config.yaml
model: "image classifier"
dataset: "retinal OCT scans (Kermany 2017)"
train_examples: 49215
image_size: 32
crop_scale_min: 1
horizontal_flip: true
translate: 0.12
targets: ["finding"]
num_classes: 4
arch: "gmlp"
norm: "layernorm"
mlp_ratio: 3
layer_scale_init: 0.01
drop_path: 0.1
patch_size: [4, 4]
conv_stem: false
layers: 6
width: 384
label_smoothing: 0.1
loss: "cross_entropy"
residual_init: "scaled_by_depth"
optimizer: "muon"
muon_scale: "spectral"
learning_rate: 0.011
momentum: 0.95
nesterov: true
orthogonalizer: "newton_schulz_5"
adamw_lr_other_params: 0.00078
max_steps: 12800
batch_size: 512
epochs: 133.2
lr_schedule: "wsd"
decay_fraction: 0.4
final_lr_fraction: 0.1
warmup_steps: 640
weight_decay: 0.008
adamw_weight_decay_other_params: 0
Rows from block 3 of a small image classifier, named by matrix and row number. Rows with one number belong to one neuron. Each number is 500 + 50 x the weight over its row's rms, rounded and kept within 0 to 999. All counts start at 0. Numbers have three digits each.
After each neuron's rows are labels from the 100 images, of 14848, where the neuron reaches its largest size: "responds to" is what is common among them. Only what is clearly more common there than usual is listed. The data: retinal OCT scans (Kermany 2017).
# u: gMLP up (value half) (model.blocks.3.mixer.u.weight, 576x384), inputs 165-219
# v: gMLP up (gate half) (model.blocks.3.mixer.v.weight, 576x384), inputs 165-219
# out: gMLP down (model.blocks.3.mixer.out.weight, 384x576, transposed), outputs 165-219

u.455:449498443504492493528478469476543499487526569472581586493472409494479468461426481466580555571530498485443492482465562415491595551544548535517532535547447518454548528
v.455:417541459436511443594553546472581461427448502471500524567608459515512496485515565498532506484493499438516515464459501537536524407550490406468505439511572475455609517
out.455:574475515437491461477536423546550604557488434407494552444565396471545599530508416561452453469556502572464461582522477503509545597543446528516470484545600397457521487
responds to: finding: choroidal neovascularization

u.447:603452510557506559644546543424533420496475503528548433535548421464500458516503568600545457526499477465474535524449489529526463503474423536472437466443510478551485507
v.447:490618467530478373487514486502490483565533537505554464446559486451445555512446521491500528389421562554498521468469525493511461459460462590500353529551479501438479518
out.447:518526524457510459380540524490497489448575543536439545535540522464579487494467478561485580490502442496503463571416495447549514526524527532468595503446456598507542579
responds to: finding: drusen

u.4:450524495503606533501349539484479420479499518530474458509515470494532559550490524406499543488432548428435511483494498480528538503534570469422588551463488493554444583
v.4:578495480557495445459545506540399425475506557551561494484579442554493495512476510520636583458554556419503453546530496582645531467555430537489542532544418564452519523
out.4:495435508444450461540507540525439571536514532482493523457516559548539527528476437429599478437550553451450562486489521489479428511465557491555487529437536505671463451
responds to: finding: normal

u.423:441549486534552441450470532490467403509509476501573557428582466436369475458514514516426487511492438480529433510514464403489511543539502392539533556516484415524472453
v.423:570572448507506509437445427502548439484519558427517442472534410492488497423456409504541435435416524454516443587483472419461423552499506573424580564467546599410444528
out.423:458469487472480480465430487500459630449528462489452414492530521540547443585610363451540501515456606455563507470498495491529431457550515463523500450434511511567542469
responds to: finding: choroidal neovascularization

u.397:502518495421473476546448465477453524517469507592427600445444545566509552519425554463492589519562525603580454519540453438557470539572487462559541475497562498521517534
v.397:476529420437497575518599592503563556556517493545431551575482487464545496491472502525514524484525386487509470567514572482467433488462492512575564500390482599479585520
out.397:544429601519483485448494451423531525465535494516432424463565490544527344420408513467486620589435521552472568426526546555501560527436458462412560581500519452563463457
responds to: finding: drusen

u.338:531491560530557550509445446593423551476525513520531543489501497513428597440444462547496594514403510463568478514505408436616455507558535429500538475554510503431493494
v.338:470440414510526516560506501506448457517512498497513605552467548488519521531534548520476501553487601521427529497478489462501526554517431472576551538568537525445496539
out.338:490529450497499488404575596413557526445467482494404643418502473547559462559561543592422516512475506500457573549427574443532551582497537456529472395495437528551523433
responds to: finding: choroidal neovascularization

u.450:590479523535479486416521443535559544515580484481535424537500404510552485509465528507488559552549484402550492516510472560534467530486496474450545555440451477570520459
v.450:484427477479444484437513528556543550361473474538508563546568523531621470599607506538555507498585433527521518545486503518393458486487525426439459550465534485565496540
out.450:503538563555519515540448527471486436454519482460435467522429440559534459506503495483418522474507494577578521488544474493452450415454467458601546483406438479492459545
responds to: finding: normal

u.195:460405509551488408462476515584485457437444541456563539519562538563505484463496557479501505501550538587556552476511485568521470441521471508418482526496563522520497440
v.195:431542537439475484523478474550460585546500571504442478529540508588502493488535457490530565602499494462500492517509499591586574496551448548532406525509566504432533421
out.195:436524531442506464557350529433499415491469476469488439480447450489447543526495496511461565521601504474487565473504620422441556536474459477511494484518547446464524474
responds to: finding: diabetic macular edema

u.220:511482482565532468505484403562574422539408566461473505556543400521569625535527468494510469517508535546558473470454406491370518567487469484447454486504487495453461540
v.220:394466475484412509569470597471524504441523423482536445495414462587432468542463450515570442473513501614415488582483538557410514479509491509468550571474504440483488491
out.220:443491559434515507547560429507461528547512412438486479593478504534380425505529591515587547395516541461539492520521551605499528455540520525552537551525603559512486538
responds to: finding: normal

u.118:529460506394434481506481484595568465633454494602474409482583514528486572436436565416457394514553434503475614508503441473522551499542482444582512496564452404565489555
v.118:459488460435489399642491468522561479528542472526502479514550385476458451678593552613519523535448466491498508407480443450560533510551501423473477512531485575514527474
out.118:475546525446535503537464532601498601462547459402472502503494499492433422556469495549485478475441526425522509534487508545512452568501572504518461495560541447537448482
responds to: finding: normal

u.573:457539611451498574445402449502502582521550548538533491457485444524513521511548464499437460429537443603479515489470430448465520500503536503617464481457448476471494542
v.573:436380547574467446567501483499482505587587487435454461568535517465508487461548542503447504478493512498460587392542517491453424495427515458561586483478492471476520637
out.573:558461446544494500464549541608528407406574424539559487563596591602496547507478550592538507611521552396492558456518548502493539495568514499516540563538428555468554477
responds to: finding: normal

u.519:507426553454462561544451469457419574598509547518502425478448580554443538510480556499461569409500560462541513524466489386560493573453428493569479473521513509496412452
v.519:463453465479496449470528652604480462577493526568566497414508537464501552492492529467532556520510460653441482482552519506463505518498504542495481540501546533513538548
out.519:499492431600520443448567612467503570525518486507441485488458612516498400531520547378479469531506507489534496464525588557491451419516527483584549472622475377486474478
responds to: finding: normal

u.18:546594514404412477459460491524563489473487450506562583444498455525517450537470464541560547484492491475459571433550542519486501547458482550543438443479409518410453394
v.18:379582496453532417470522502504560555454415479551526479470593522475416571510455608518469587460493546472515525427449511515447521497483519523559352522420425475511469507
out.18:454508445507534497475492411438501531440445602454462509425575420535531510482567456507462521408536452502423570424538535486509526492515497584556531554556465448510468519
responds to: finding: choroidal neovascularization

u.326:492478481484520457544464459467456539549472526482481489500424493542508524411443503530372499565478527528533558514483479591509461487569489488563619520447509504546451551
v.326:516538491532496459415469450514444465484497456598542402474472493494522478531495488544569514516481537467418485514481475464571447363466490561477484405426499433481469483
out.326:562468462648535434558562476534477554522473438581547425526507598450505544502544481577493507502450470459462505526576480499520480518550480557505522455479470461506479511
responds to: finding: normal

u.496:617508533436568477501546560468511433489475472554435497513489502537522474485474386548490464544453456420447505610466460486458466498590584556483498562508504582487592413
v.496:405530529403509479434514513495565586534581478464408406485569385470559524550494579456511484493467442491524510538536511450540468480463483399512507477453403458442418500
out.496:585516463471519473508545412515396468490550503495599495514514452420510511429528363495559535459507496623449466540585470523487476524592494518578381454580470462439490561
responds to: finding: diabetic macular edema

u.80:524467535495589531499515452427528520453508571515488526549527541465527369587558462500452455548514427472514413517521618495504508456488470473512459484543463562540451521
v.80:468509527546528468512465572533485575440462492567484510557477586490526491464469563554503456451568481373531508536481496477422536452501389511557474454457501392581494529
out.80:457468526490521499497519534517517605457468433563484529451505491520500537558458453523461404563546501450501492465486518447511468553518545461414478519404553611516545592
responds to: finding: choroidal neovascularization

u.319:499547481408522542493509399467479514478612509440499577540446512494494455467542483500497469450504518540527507453574506514514537572522443520421545522562439489505517511
v.319:474509479506506401484473506570527476472488463498601457602441562489565468667501464547503602497480486498547552522459539503473350510540478431486510544513528475466452507
out.319:490452502619529490468503505507518553580498507520560519461471418517365479478481547450443567542431472568503467526438471453572525494608508463551526541531524514431383528
responds to: finding: choroidal neovascularization

u.368:492470558497584547550498489439500545343474536574538539548420427545445451414486477462476495470383469521494539465479471467471373504482437551456467418462578448451485467
v.368:499583505434507442525523521514412473435559435525481421513488569480505559480389423513522500471558581448507715476524523450419560484450491455480470552536464538482575454
out.368:429440508370520552577582432621508478602499519413456500579457499514474452555482447447624524449583505485487518424462490550501489499469524531509578599438596486462456441
responds to: finding: normal

u.529:534406498524483523529518489436479464410487556508489478496467454524545555551541523457475472527423506563405482512524579514482488536567488579447430426500466539539460526
v.529:552530498560539472589509563491461510460481477497410564469483375446595525520508501518517485585438548506559456543511607436578611439530436565628449500403574488462488439
out.529:481543567427530479553407503534548502536549450431514485413489449655495554488493462544515435467508557431532559513506491534534415452462508489587531510589425426508454491
responds to: finding: diabetic macular edema

u.331:573531481538465461502587562527456429422495465576416424496540530424594576495476539479520485502472503519500455494535544476493458501503524577523460455500545574440544507
v.331:440535479506524523523471517481497563559449559567470442553598489475507473553482492512476437521430414471487537530408508480532485501501503593627424502464499492510440577
out.331:479513387468489439488556555491406523561464565432592534548424474526521501485576462553461493502387476581505522456489448526547520511479402499560442521486457486585522436
responds to: finding: diabetic macular edema

u.251:476461492407504524459532453550476564553565563491467424478527438570501442569479521403497514462457586548564531526473474501551489414521521545540517494503493534408517560
v.251:504576490439495452524499485440462529500493461472499484543468521516457467608463572460485543541516522449506503474481531536513524464490456469450459513421473461385586549
out.251:481522522530475460555474387526469476398483510549536562534537617498519476541525415548474540480472400444619490450540514500511427540453490521548454475544512489432532476
responds to: finding: normal

u.149:529583455450483600522525516425455483548522446545551542524461505420531592414451437477453517516426545421488490545560547488549432540538519446567501547453511507510580541
v.149:574442500475429580542450374489474440491498473565574476458429454491537550589360435483585602545523607458573452424540434548511523486422482445483471557528421502475397576
out.149:515555458446459512513510479567487484412500508460501512493541514411518445420476543552479479434514476588419471540505497524459537514477491582414535526520578511524452432
responds to: finding: normal

u.410:458420548543450497410548557535548531512599479544548428484582501413493528549527561482496470441455481439457635403494458524553485541540677499512547557465454474504528506
v.410:542568499500467497476496538503471568486491499517519555440456557496568500480480565496431398530539504470471487449547543498478503499450468516493506583476477570454529416
out.410:591450505486489511542530515544492541511432579483462507524442457538465554482513369472501476481530531450406477486461410477563409444483524469518536480533437486497515490
responds to: finding: normal