config = dict(
    dataset='retinal OCT scans (Kermany 2017)',
    crop_scale_min=1,
    targets=['finding'],
    num_classes=4,
    layer_scale_init=0.01,
    label_smoothing=0.1,
    loss='cross_entropy',
    lr=0.011,
    momentum=0.95,
    adamw_lr_other_params=0.00078,
    batch_size=512,
    epochs=133.2,
    lr_schedule='wsd',
    weight_decay=0.008,
)
Rows from block 3 of a small image classifier, named by matrix and row number. Rows with one number belong to one neuron. Each number is 500 + 25 x the weight over its row's rms, rounded and kept within 0 to 999. All counts start at 0. Numbers have three digits each. After the name is the row's rms in percent of the matrix's.
After each neuron's rows are labels from the 100 images, of 14848, where the neuron reaches its largest size: "peak at" is the part of the image that holds the peak; "responds to" is what is common among them. Only what is clearly more common there than usual is listed. The data: retinal OCT scans (Kermany 2017).
# u: gMLP up (value half) (model.blocks.3.mixer.u.weight, 576x384), inputs 110-164
# v: gMLP up (gate half) (model.blocks.3.mixer.v.weight, 576x384), inputs 110-164
# out: gMLP down (model.blocks.3.mixer.out.weight, 384x576, transposed), outputs 110-164

u.378 092:493528509481492506476481503493451464525493504511555464530518463509528472502472485461505471535504492503505561493530511504480479500530501515518514484540538509510506512
v.378 096:487497503493480482456494514484472520515541486480469489487501515499481508481497479507483511484495478486528526515496511494501499466496493447480497488450475504470500503
out.378 106:499489489563492508514489505527500515523502499507497536498487468466516433478525493492487482477536508513494494494500527507497521484477489520504483476512533504512496492
peak at: top centre; centre
responds to: finding: normal

u.199 052:500493498512506551509515511487489522553534467543516525479511472511484508505440512498505501473468476486498513518496481496521502521479509505499511525506490513537522485
v.199 061:496489522546531449448496508515468515529514516463544560489530486499498489496486498503462504504505477477460520526496492493440494491494502516492483495510479491488532453
out.199 070:490519511467451513519532512520526501515540500511520498525479506479507509592475473527512517461472464472494500510502505459529540497505521493507506483500504505429484504
peak at: top centre
responds to: finding: diabetic macular edema

u.388 131:478502507519519539507447484521474500510536477529498535479486469535535512492491469501489527519526485492497515531519476568473530456538512520480533456523457534465515555
v.388 123:468488515524467506522498425513465511543489486519537492529507478474498506511507516524505500527490493483449524500473484514536530515512510463474516540496543494461490518
out.388 140:520476462452457497512520481521474505480480490439503490491495523547465466519498467522489506449510501473524467522537535491535515473490513453487551485506503480516506491
peak at: top centre
responds to: finding: choroidal neovascularization

u.449 130:511509510523484525480478501513474513534468491505577510522452475468508473528477493524567469504461495478470488497530509481496505485469480512518514509494523529491497475
v.449 127:515499493524469487486516473499497467535543496493497515507537510523502547488498498511524518498492484498507467545441499547516484474493475460508471523464465421525560532
out.449 130:483477492441435472485462495462518486481546503487456520491467493534487489495516510510475515558533511493499497493494491520501486535466539468498489484493445464527549532
peak at: bottom right
responds to: finding: diabetic macular edema

u.210 015:517545527495485479525485545497450519482520465501511531496523517478495456509483537496492472444494469502487522498541515497467524483493471497480459475509505513511501541
v.210 023:493480498533523493514543527483537464509474464491527457463501526531495489493516496476477463521515482477438539475507518496487508492543488480521515529530408494482551479
out.210 016:514491451510498477517487482489506526455459511502545508512512461519477481523559481530535505488484478533495486513481508431467502475510474516464487503506495518526494496
peak at: top right
responds to: finding: diabetic macular edema

u.464 125:448519477517498529538491471499479508494478457510506488513537496498490508483536501467499485510508504521491454516525524464504486491477531504493473525484500464531510502
v.464 114:477481480468481475480491485480488502503516491547501513462529493511514481483454498456494502485538505474489504469472493518511451482464524497516506570487528506527505506
out.464 130:460521511502501527526509530497509504497554507490476480555486500475518501514466483501504484532534525505501501501517518539487530443492539484494507476508468485440504503
peak at: bottom left
responds to: finding: normal

u.368 129:508489499508459520510514483479511497516500509495468474486533504472485514465531510496546475485488533484513533510462503524521537513500523470552495523468525514497521442
v.368 123:483471509464518510513504542444509492528512529465526534544500450495521507521494496537536568519540510507515478451534512527491474458489487485506512537475459486474496531
out.368 135:513471528477441523484496505500489476504487503487505491545531492514522505512484528512476534492472507513506516505488510547470521523528480444497500498507478479438470518
peak at: bottom left; bottom centre
responds to: finding: normal

u.404 127:492454509536493514511515476479501481502542486521489483486503441492549519513450442516525512461572476485472506493498481532482434499456505510484527500486484507507482519
v.404 136:499478479475498489495514471464531561475512503494475508487506477520476523492425460505523546495507464502516495504490535492480516490527516496502522501466488501503518446
out.404 123:511490536512531508514521479505506497479472502501499516496502518503465507513486544508483519503536538498488525512507484469472505486517488487510511542475472454492530464
peak at: middle left
responds to: finding: diabetic macular edema

u.287 126:474499551448489487508508544499547516491478492467541482499497513534516472511467468522550491445500549501469492460528525512533508468519500536510535517490520532451532484
v.287 128:489529477450488447518496519525510482484547566480537476499536495470443516487501541529523524453548506525464512478507492485532505494464466476486557500518505428505449510
out.287 140:461469503488501518481478480460488500515493503530523505486517523511499493518539463494524513522532519491518497506496526451498485505467501476520535521511492512493504499
peak at: bottom right; bottom left
responds to: finding: normal

u.101 033:501518517517511475515458553469528461495494502520505469480518571466527458474506507477498491439521455482507521549500537499518478513531542516470484478481557498524482546
v.101 033:503518489508520516507510513496466449498515470468497491492505516506501504509545473523506508531508487472511496494487528526494490534543487492494473494505463532526471538
out.101 028:477509504474499530523460510547460467524506494466510511535475524480459500474483456547543509523505505510473495500466506501463450536479476473509491507502534527491525498
peak at: centre
responds to: finding: choroidal neovascularization

u.375 014:517517492523494453529477503451506502504482472519471505499484472498462493487536502486492491445465511496501487525527493468563504516514505503523524468507532534513490529
v.375 024:503523502537496497504523515473531489503510477515504461455459489512525503516507478502485498531527449511481543504490530527524492470536500480511476515524409521497537506
out.375 015:472570516483492520465502479462537531499495491490525543510530474503526484525484466539534473516532507489494472524483487482475470532529469515483523516518526526519488518
peak at: top right
responds to: finding: choroidal neovascularization

u.521 132:531477510510495523499476519508487471518514501462486490505505504483517469518508549481525559541501506504506544504492461447524527505495474500491524530537472513491490540
v.521 143:485495424507515506507487513497503496528514491484519527512493513470512499501524462485473552473540520495503493478492515530470521537526515469511487498475490529514504527
out.521 131:473543490468504495502525490493511527509486500502530500482523509496507508523442499480524533482537555505517484511527511527465497510472515492515556474481516473488501517
peak at: centre
responds to: finding: normal

u.564 127:479451530522478466523489500524515506501537534556483516510490480470487548512464470510469476508467492553511528486482533521483534487496479497474470498515527516513528550
v.564 131:493429492485497513489494532537532479484450489504484478482504483499483475516482482498533486505518565481525507498501504482430474518492456494473551523515548498524543540
out.564 134:480541511494536535453481510554505499498473518481561515497514511533527513506445492476497493485479498476465481510525544468553540510529504461517487529484513494532520490
peak at: top centre
responds to: finding: choroidal neovascularization

u.470 121:471491534512487519505534491474526507469487467504494489543506487536511464516471489494470545488472509490474547495481511530454516539486487505478520507526496451471567492
v.470 125:499511508479463508526523516508522498541475508526511490492518553488493448555535444497486487488488508483490508497511501505521479535452465503498498499513561530481488530
out.470 126:494499503526449452468536502474542470466495502517476507546529489467517475492495488504488497461524480505455444495536503515511433525502522485523487481462509539458505544
peak at: middle right; middle left
responds to: finding: normal

u.255 122:479471453495465517568496526476458492446507477498489485515510521480586459504502524473474516548463487473490529452478499504510493495561531469460496487506511511509535507
v.255 134:502496505502466537504493536545459536487457527497526466504480508528493502481476480517506524524443456452459474501495508515522539511512542493494555511516497488540546520
out.255 123:489523482461451500455494494488512456491538490552493516517537483491503530537532531486480505517509480494517524502525513459480475503464488557559559497516529510509473529
peak at: bottom left
responds to: finding: diabetic macular edema

u.572 133:541519478515502514476506473482521500454466481497505476481449483483503481489479550506520499515524500453496482528513457548500450508477492492549549475528431512525507513
v.572 128:482515497510497489511527501532477535492456491480545492462488521501464496530462509534515505474524460494493508517536479478470466480468543488436499524486540518500450444
out.572 127:454514509515495502510512480511508468516505521512508515522499502524530487515483524478514482573521468521542499500489504473481522517521473499533500502497510524495498510
peak at: middle left
responds to: finding: diabetic macular edema

u.491 127:513485502510530489498480512493552489545534481492486495474521522515494527505495528492453471504481531551470505490480496469513576484494496511462520473553514499527493548
v.491 128:509511484500520472533505573490460515472488513476483491537489522507497527505444514521491536512518504533478491482497493457516529490469511538517491503497486490482509495
out.491 126:510494509454470502537497502465478526463494509516494482516489496473555505521510462517469510471505520499477461514502477478521501562428495507511513539527504502467478465
peak at: bottom left; middle left
responds to: finding: choroidal neovascularization

u.495 114:503525496519463522495477515512507478481487504487509487497485476521520480501491489513488533512571489463513536485516476517497476469477495500487479500517487530482545482
v.495 108:519504520485515497476499459490471522516520491512527504463500512538514493475502513557518515499482517526497495478511446493540520483475479506519552480517506522509483535
out.495 109:488477441515510508503537494499493498494519484483490507475479498508500466499499538486513493522479501532500537551471509523458514515519484493496505506455487516522449476
peak at: centre
responds to: finding: diabetic macular edema

u.514 143:492498487455538522546491483528527510456498502518481472484525519492526448530460492499491496509528476500526490590541497496519493522560535531482488540502498474485479527
v.514 134:495522525489530488487477508471462515510543506507535505478516531455513535486554544488501524515535490519495466502518507501486421491393510518505487493486503461527518522
out.514 129:519480500520508497495537511477480498523510511488505515492471517517478507489578535471489513503492494512529529521509477548551451494518528541519503566490492475506528512
peak at: top centre; centre
responds to: finding: diabetic macular edema

u.417 130:477502543478510481525488522466458495490542487476571502524500509495508459501490495502530513471478492514474493494504488487491486530521463506551560488483481525488490502
v.417 124:529476492506474504469511511549514465483509515484544509486520483556484498520428483488504488475506485473507502521496508520477492457479491504523503522507500539521543489
out.417 124:511474522524497490517486513530475490544452501484514484462515506514466510512497494465539522499461489522518489510543540437504541493488513497489515471487511458530511495
peak at: top centre
responds to: finding: normal

u.435 145:504499488494519504495500484498506527461531532517479515513521450534501496511531476467436504483502527503445506553514516486476512500528484492464471516498505508476489497
v.435 134:510510528478497479476511512451504508435479511527469535493510532554469525493527528532481476491528488523440461522491492527473537516511504530491505548535480517498516523
out.435 123:453552522512452487526505519463507421449516505541481490492488487507463542513459477496499486487486548520549464491469482466521523467519496524485520479483489537532522476
peak at: bottom centre
responds to: finding: choroidal neovascularization

u.94 132:501484543493509513492494497536530480496522523513477533543439521535518481510512510485463486481534486493534494516451512504504499504486457539522511480477501481517480491
v.94 126:503471487459482485523554506509504496547515491483488509512543476504502438500478522541531498520482504489495493469530487483478532469511517489508482500549518496491485476
out.94 108:520526461484533469487493525487502531498484497553518499500492491483488501504528556459501539560501482481463441506490490509517471477470544469526495492516467532518514512
peak at: middle right
responds to: finding: drusen

u.226 120:533534531450493529491531523510472519520493541498484481480533500506492490489464520495512504521482515520506494456466508513497554514479558524518493455494500502469483537
v.226 126:515537495486545515532500493532490505514509519523482461472527529468494493492498522508437568519509524565511491526435509461494527536485526484458518500483501506487488502
out.226 122:482499509506493498530470495486494509480549492487474547519531510516499512516510487481475462503550491498506515524527502507523529504485479532499542528508474408505521500
peak at: middle left; middle right
responds to: finding: normal

u.283 121:547482488470539501510490493507522496479486466473513510483471452520479530497466561489480458457516463512522467515496514463489526474476504521480527511494507464520515460
v.283 128:498468475477537505474516501507457524512478477499489498455541522509453461502478509500505472456469526480484498539507505496505491495484490499442475479505524478480509479
out.283 133:484515533488515504494482479532475508513524489520482509489496509458478520464547477511472491513516488514457459506486478506540485525517521481503515491467526463489543525
peak at: middle left
responds to: finding: normal

u.559 130:522537554503470521583465502513460455490513474502501474520453504480492495475496558503485499483525480495502499499471482470530504494491514507472516521476474476516515496
v.559 133:463516486504498485519476518539566480468457486469502510507484493553432508521462471466530487456510474528541471482480506518486486506475467527484539482533476451505461523
out.559 120:515474507532513490501481513505490496506528509490543479531505485521496491511504487506475476526521488450468530458459461492524474506565504514452471486521478493539454517
peak at: centre
responds to: finding: drusen

u.278 016:454495493497519494516500545484505475508554491467510529505573517486511560522526506468497506474498551490501459518462482450498501514543530499480494485514446482477490485
v.278 023:493497509495525492505534509502515497501483502523549492455518496538527462476505486503488488518513419519502534529484519507477524508547469470501485502528482504505515525
out.278 016:486537494532488505495493499478538499507463491563502525489493507471506485511544485511456546516559508494453483515508495507498522493483512515516522478490539501501488485
peak at: middle left
responds to: finding: diabetic macular edema

u.496 029:501537500453508498477520513523516515516516500511501506511481509526530543504474466519517490500489474485503508536494482456513546505533484511521511509524457499467482487
v.496 030:470524490485505495466532494506488488537516507491517490481497480490509478518507521532500472504548431537507513501478512517490499499545478499495505494476504516497486502
out.496 033:522480551466526490494530472469488500514507501501508500498476515525471502491488532467507495510519495523502521548424550535481480464526516458519486481542528499496497488
peak at: bottom right; middle right
responds to: finding: diabetic macular edema

u.345 125:508519501546485495515459491466529495495529437492506518556506515534491519454495510498472500470492491534528505510555526501478473465514427488473483533504544560504516489
v.345 132:466516517489479481515512500515499488541415510500490466524484492456522508522505503509493475503518539511534500514492483493465542489499501476532541437516502524504528468
out.345 121:523481488500497466505491493467497479525470504513533480469474501495474505527465520471508538485513481483494513485491496528538484532494531515448480537459521501480464497
peak at: middle left; middle right
responds to: finding: drusen

u.478 058:479522535519527495486511466477476508515506517509520436512530502517539499487546505460467518509476529461527477502541487490509488492465506446513499482533489491481488542
v.478 052:487495537494488491523497518546521502522443455514507517519484545491478497496518483508492522486459505491470510468478515535519515530480474526505473507495506488487490503
out.478 060:524473524513498490509485534523507515473492509498504520505488523464568488498518525485499505505542501493515460467510518492457448522531507526523508515510488501500460488
peak at: bottom centre
responds to: finding: normal

u.260 108:484483493525471490527477475514495486508498491528476495492514468533462520501481483489513550504460485501505523509515501477552490458491515491465530496550525486503479448
v.260 113:459477508437481529519453532442475479492478475522483483507496542459502476486511504476501540511511530510511521440487509486484478478532498486475497577477540529506519516
out.260 115:521487526537502503524468507529526495529493489530524475510506466485501487548490512482502485532514538501518501507510538484503470496532452481513509542515465468508470502
peak at: bottom left
responds to: finding: normal

u.161 027:486532466514508513477501468505500541447476480509508501543482456475490520494504481493508505520496460499519511524511492517514532503531522505460500557491479498505497466
v.161 032:465515498486496495494547540491511507501452447475517531490506519535521508499484473502467498516496493502473473512502498528456509535517531468488480548516479533479480475
out.161 028:508518484475518503506520510499512497493525493469475504476486490514523482507468482509507487470467457510526484480489499511490498438504562485485560476508520525500485481
peak at: top centre
responds to: finding: normal

u.441 117:513478514470510506517538511516496551498493456544511486460489506494506508454482516510530495525492482476505488536497529522491497513468494495490487461453522523527460491
v.441 113:478507525482505516562492502477432501503515458549480502502517498497506485491492490518457505499518494482507475535484477532467519483493503475525517535523511496479475488
out.441 114:482512521574510521534522519508467523485508501495546498508477482544506502549467466526531471458450499482520518484521501463481510474518475469515511487495502449520497525
peak at: middle right; middle left
responds to: finding: diabetic macular edema

u.147 020:532508476524522518481567490478509513474519488528481531500526503520492509493496470460435551502514549508528465500491541493515489506496476487486503494535528459520536512
v.147 026:482524524505492543506516496506480495480478495505507441461477505512555519490485476469499485514534489468527507494479476539517490534518500489505448542516449493514473506
out.147 020:556479528504458485462515478529495499477497490501543496519456530518510520515525539465534479511477517544501452514540503545499506445534498462465515482494457525452458495
peak at: bottom left; middle left
responds to: finding: diabetic macular edema

u.192 031:523475490488541496486498504452528467468538519521503472506472479529525492493528476501500537483484508518532511516512505517481499500517510486476493473493529526534540494
v.192 034:479528512484510493533507466456543494443483496501542451453480485516539517504497465493471489525510519453529539528484475514525491472488521502527451527499486500511516474
out.192 029:525566439489503502494471490484528495484465501465462525502482518545502502507512497510471496478507476506458496506532488470526525526495496503498461503487509468524473510
peak at: middle right; middle left
responds to: finding: diabetic macular edema

u.530 133:480530556522461485511510512504515489547495535492480528473438512486543496508560556468542491526486482510521480502520495492512527478513434545567511460493511504554485466
v.530 122:511512457459509464515513520501541506539492565538500502517485494503574508518469474492502522526485527522469530424483520517490461489541482515502513487489443449496519545
out.530 126:540466506467523488492483491522519506464525506527494495529463513538539503517447491534503502449513489501502494502487475511532495488567505499470484519515515520497469482
peak at: bottom left; bottom right
responds to: finding: normal

u.558 118:516519547511520533526547507514519497502487538489459498526501502506521514516507489517465476529505478443497498492559477493475534500476500481536489535486541504490486522
v.558 125:484493484541456508445458507518515487502535500515495503482489482505554498517525476500528498476509507513473502490487543453476511483541525530498482532506466470536539493
out.558 146:454442530504434517482504495505512500534532509522484504515527499504512509509503526532436482499511498517538501496513490492543522531496487543525503489526511490516521499
peak at: bottom centre
responds to: finding: choroidal neovascularization

u.286 123:501509481534499471499475509474532513498525519496488493463494495531500512474464505456565493513514512536496493488500488499487468469531501506449531516498486529497486491
v.286 131:468511477483512481512536485513547508528505491487491473535539550516481513495442496479521492491499549485517499447475497466533533462479495489517515496487534461476456502
out.286 128:483473526544459517530548512479512520481516507476520495497489482489457481492539531554489509526508498471454513481505497456532468528493506500509520518532508460486515523
peak at: middle left; middle right
responds to: finding: drusen

u.540 132:514523528527519531542506438495498496487532471536518510527504520499507491475517468473544497496513477464497528472555477494474509525535482547516493459470494515515530455
v.540 133:473502482486435491480552466544520487525460534512488478468486500451488485474507513543525520505492534512490509522543514495527486517526511513472476511509488485457520503
out.540 129:551471519455467486496471481534492478503473494486499536488507499495533476459491523461459492528469532490555485474502505516556488520530482457533483500521539474499467470
peak at: top centre
responds to: finding: normal

u.246 134:436506504558519508466481460512499521543522515481527468501487462546504492456470515501546498491479491458488477472515519526500529508519500510497489540483494509498519555
v.246 132:520522465533509491472527507494539502501453513514455521503495503557514540492477437494532476481512492502531512520466496533500536504523498451517467479492497518476517509
out.246 131:531460468483459476521466496550476468504455491521473485525531490455446499497515487473559545502485530518528485495492456477526497536519519476476525503501481496536506513
peak at: middle left
responds to: finding: diabetic macular edema

u.484 034:502520537468484543538474463496494529516492481527561468494481484531507501489496482509479460484513486541493475509517498503487466519494507511527499514509467449504494462
v.484 032:436487556474518494504472532525523463512485510491540480498526501537530492495505475531481475504530478521512495461497522520510485534501495449493469491529464529515491498
out.484 044:476535513497497499544563501509486477517497490523504528497485511492490491489472511492533497488543487502512530506470510509516547499532560501501500515478494483525489507
peak at: top right
responds to: finding: normal

u.538 107:511460534524497521477522485520486521516533440507488509472509509507463473483493496498539497523511506483511504503458496524493528506448525517499485500493506495504524463
v.538 105:507454514515511502520498486499526515478485484489538522497468478510494508514447478448526499544524497507526525491484518515491482515523475493501537505487530483497466457
out.538 110:544497548475454510483442503506484479537500515488504453522538540510460460483497526541507474480514528506486488493467477490511537475489516548548509459495524530534524515
peak at: bottom right; bottom centre
responds to: finding: normal

u.392 011:521508516532537476487505487488476487544492484535469489504538511524478468513511504527524540495501504522486484486505519505505515527511489501479522536506465516468514511
v.392 023:483505520499514513498467512486486495523467502492496481472477479594498496506545510485517488486510481507512484518479487499460513552481447481490466533527486494499487520
out.392 009:458499485469531500514492512474520516508500507531536487504489504501460497514493459510477507481554522518526480509493512495493511470500508465474513476477497492525514500
peak at: top right
responds to: finding: diabetic macular edema

u.241 019:492507517482533483503492551472444520537505527528504498492494487487497515473513463457478495498503523485507470463537494487480528487473508522482480530497496480498505489
v.241 025:518502490513522530559500529484515489477493502520522471460481504528555475485490478477488495530513471507514545512496529548486504541511484521518497505515465485494518498
out.241 019:471485514473507496476464460476509534564534523492528507471529489518514486467515499514501554463496497495434537518487539544506481524533484460457561492482503519542465493
peak at: middle left
responds to: finding: diabetic macular edema

u.551 122:502483475469502533469492499521534520543488517524482465516475511532478475480524524484463507521476489509486518496546497474549495550455516490496479480468507516482524497
v.551 120:508509474511509491463521520501505481548484499463462454524535528514501506492450488489499506491495540525522449501533494449496571517466526493479533479518552514522490497
out.551 132:463497472478443482544520505528523484493514496476457489482529498529477523452461528506501542484552533521488468519546499501492521476482489467480523553494541515526462513
peak at: bottom centre
responds to: finding: normal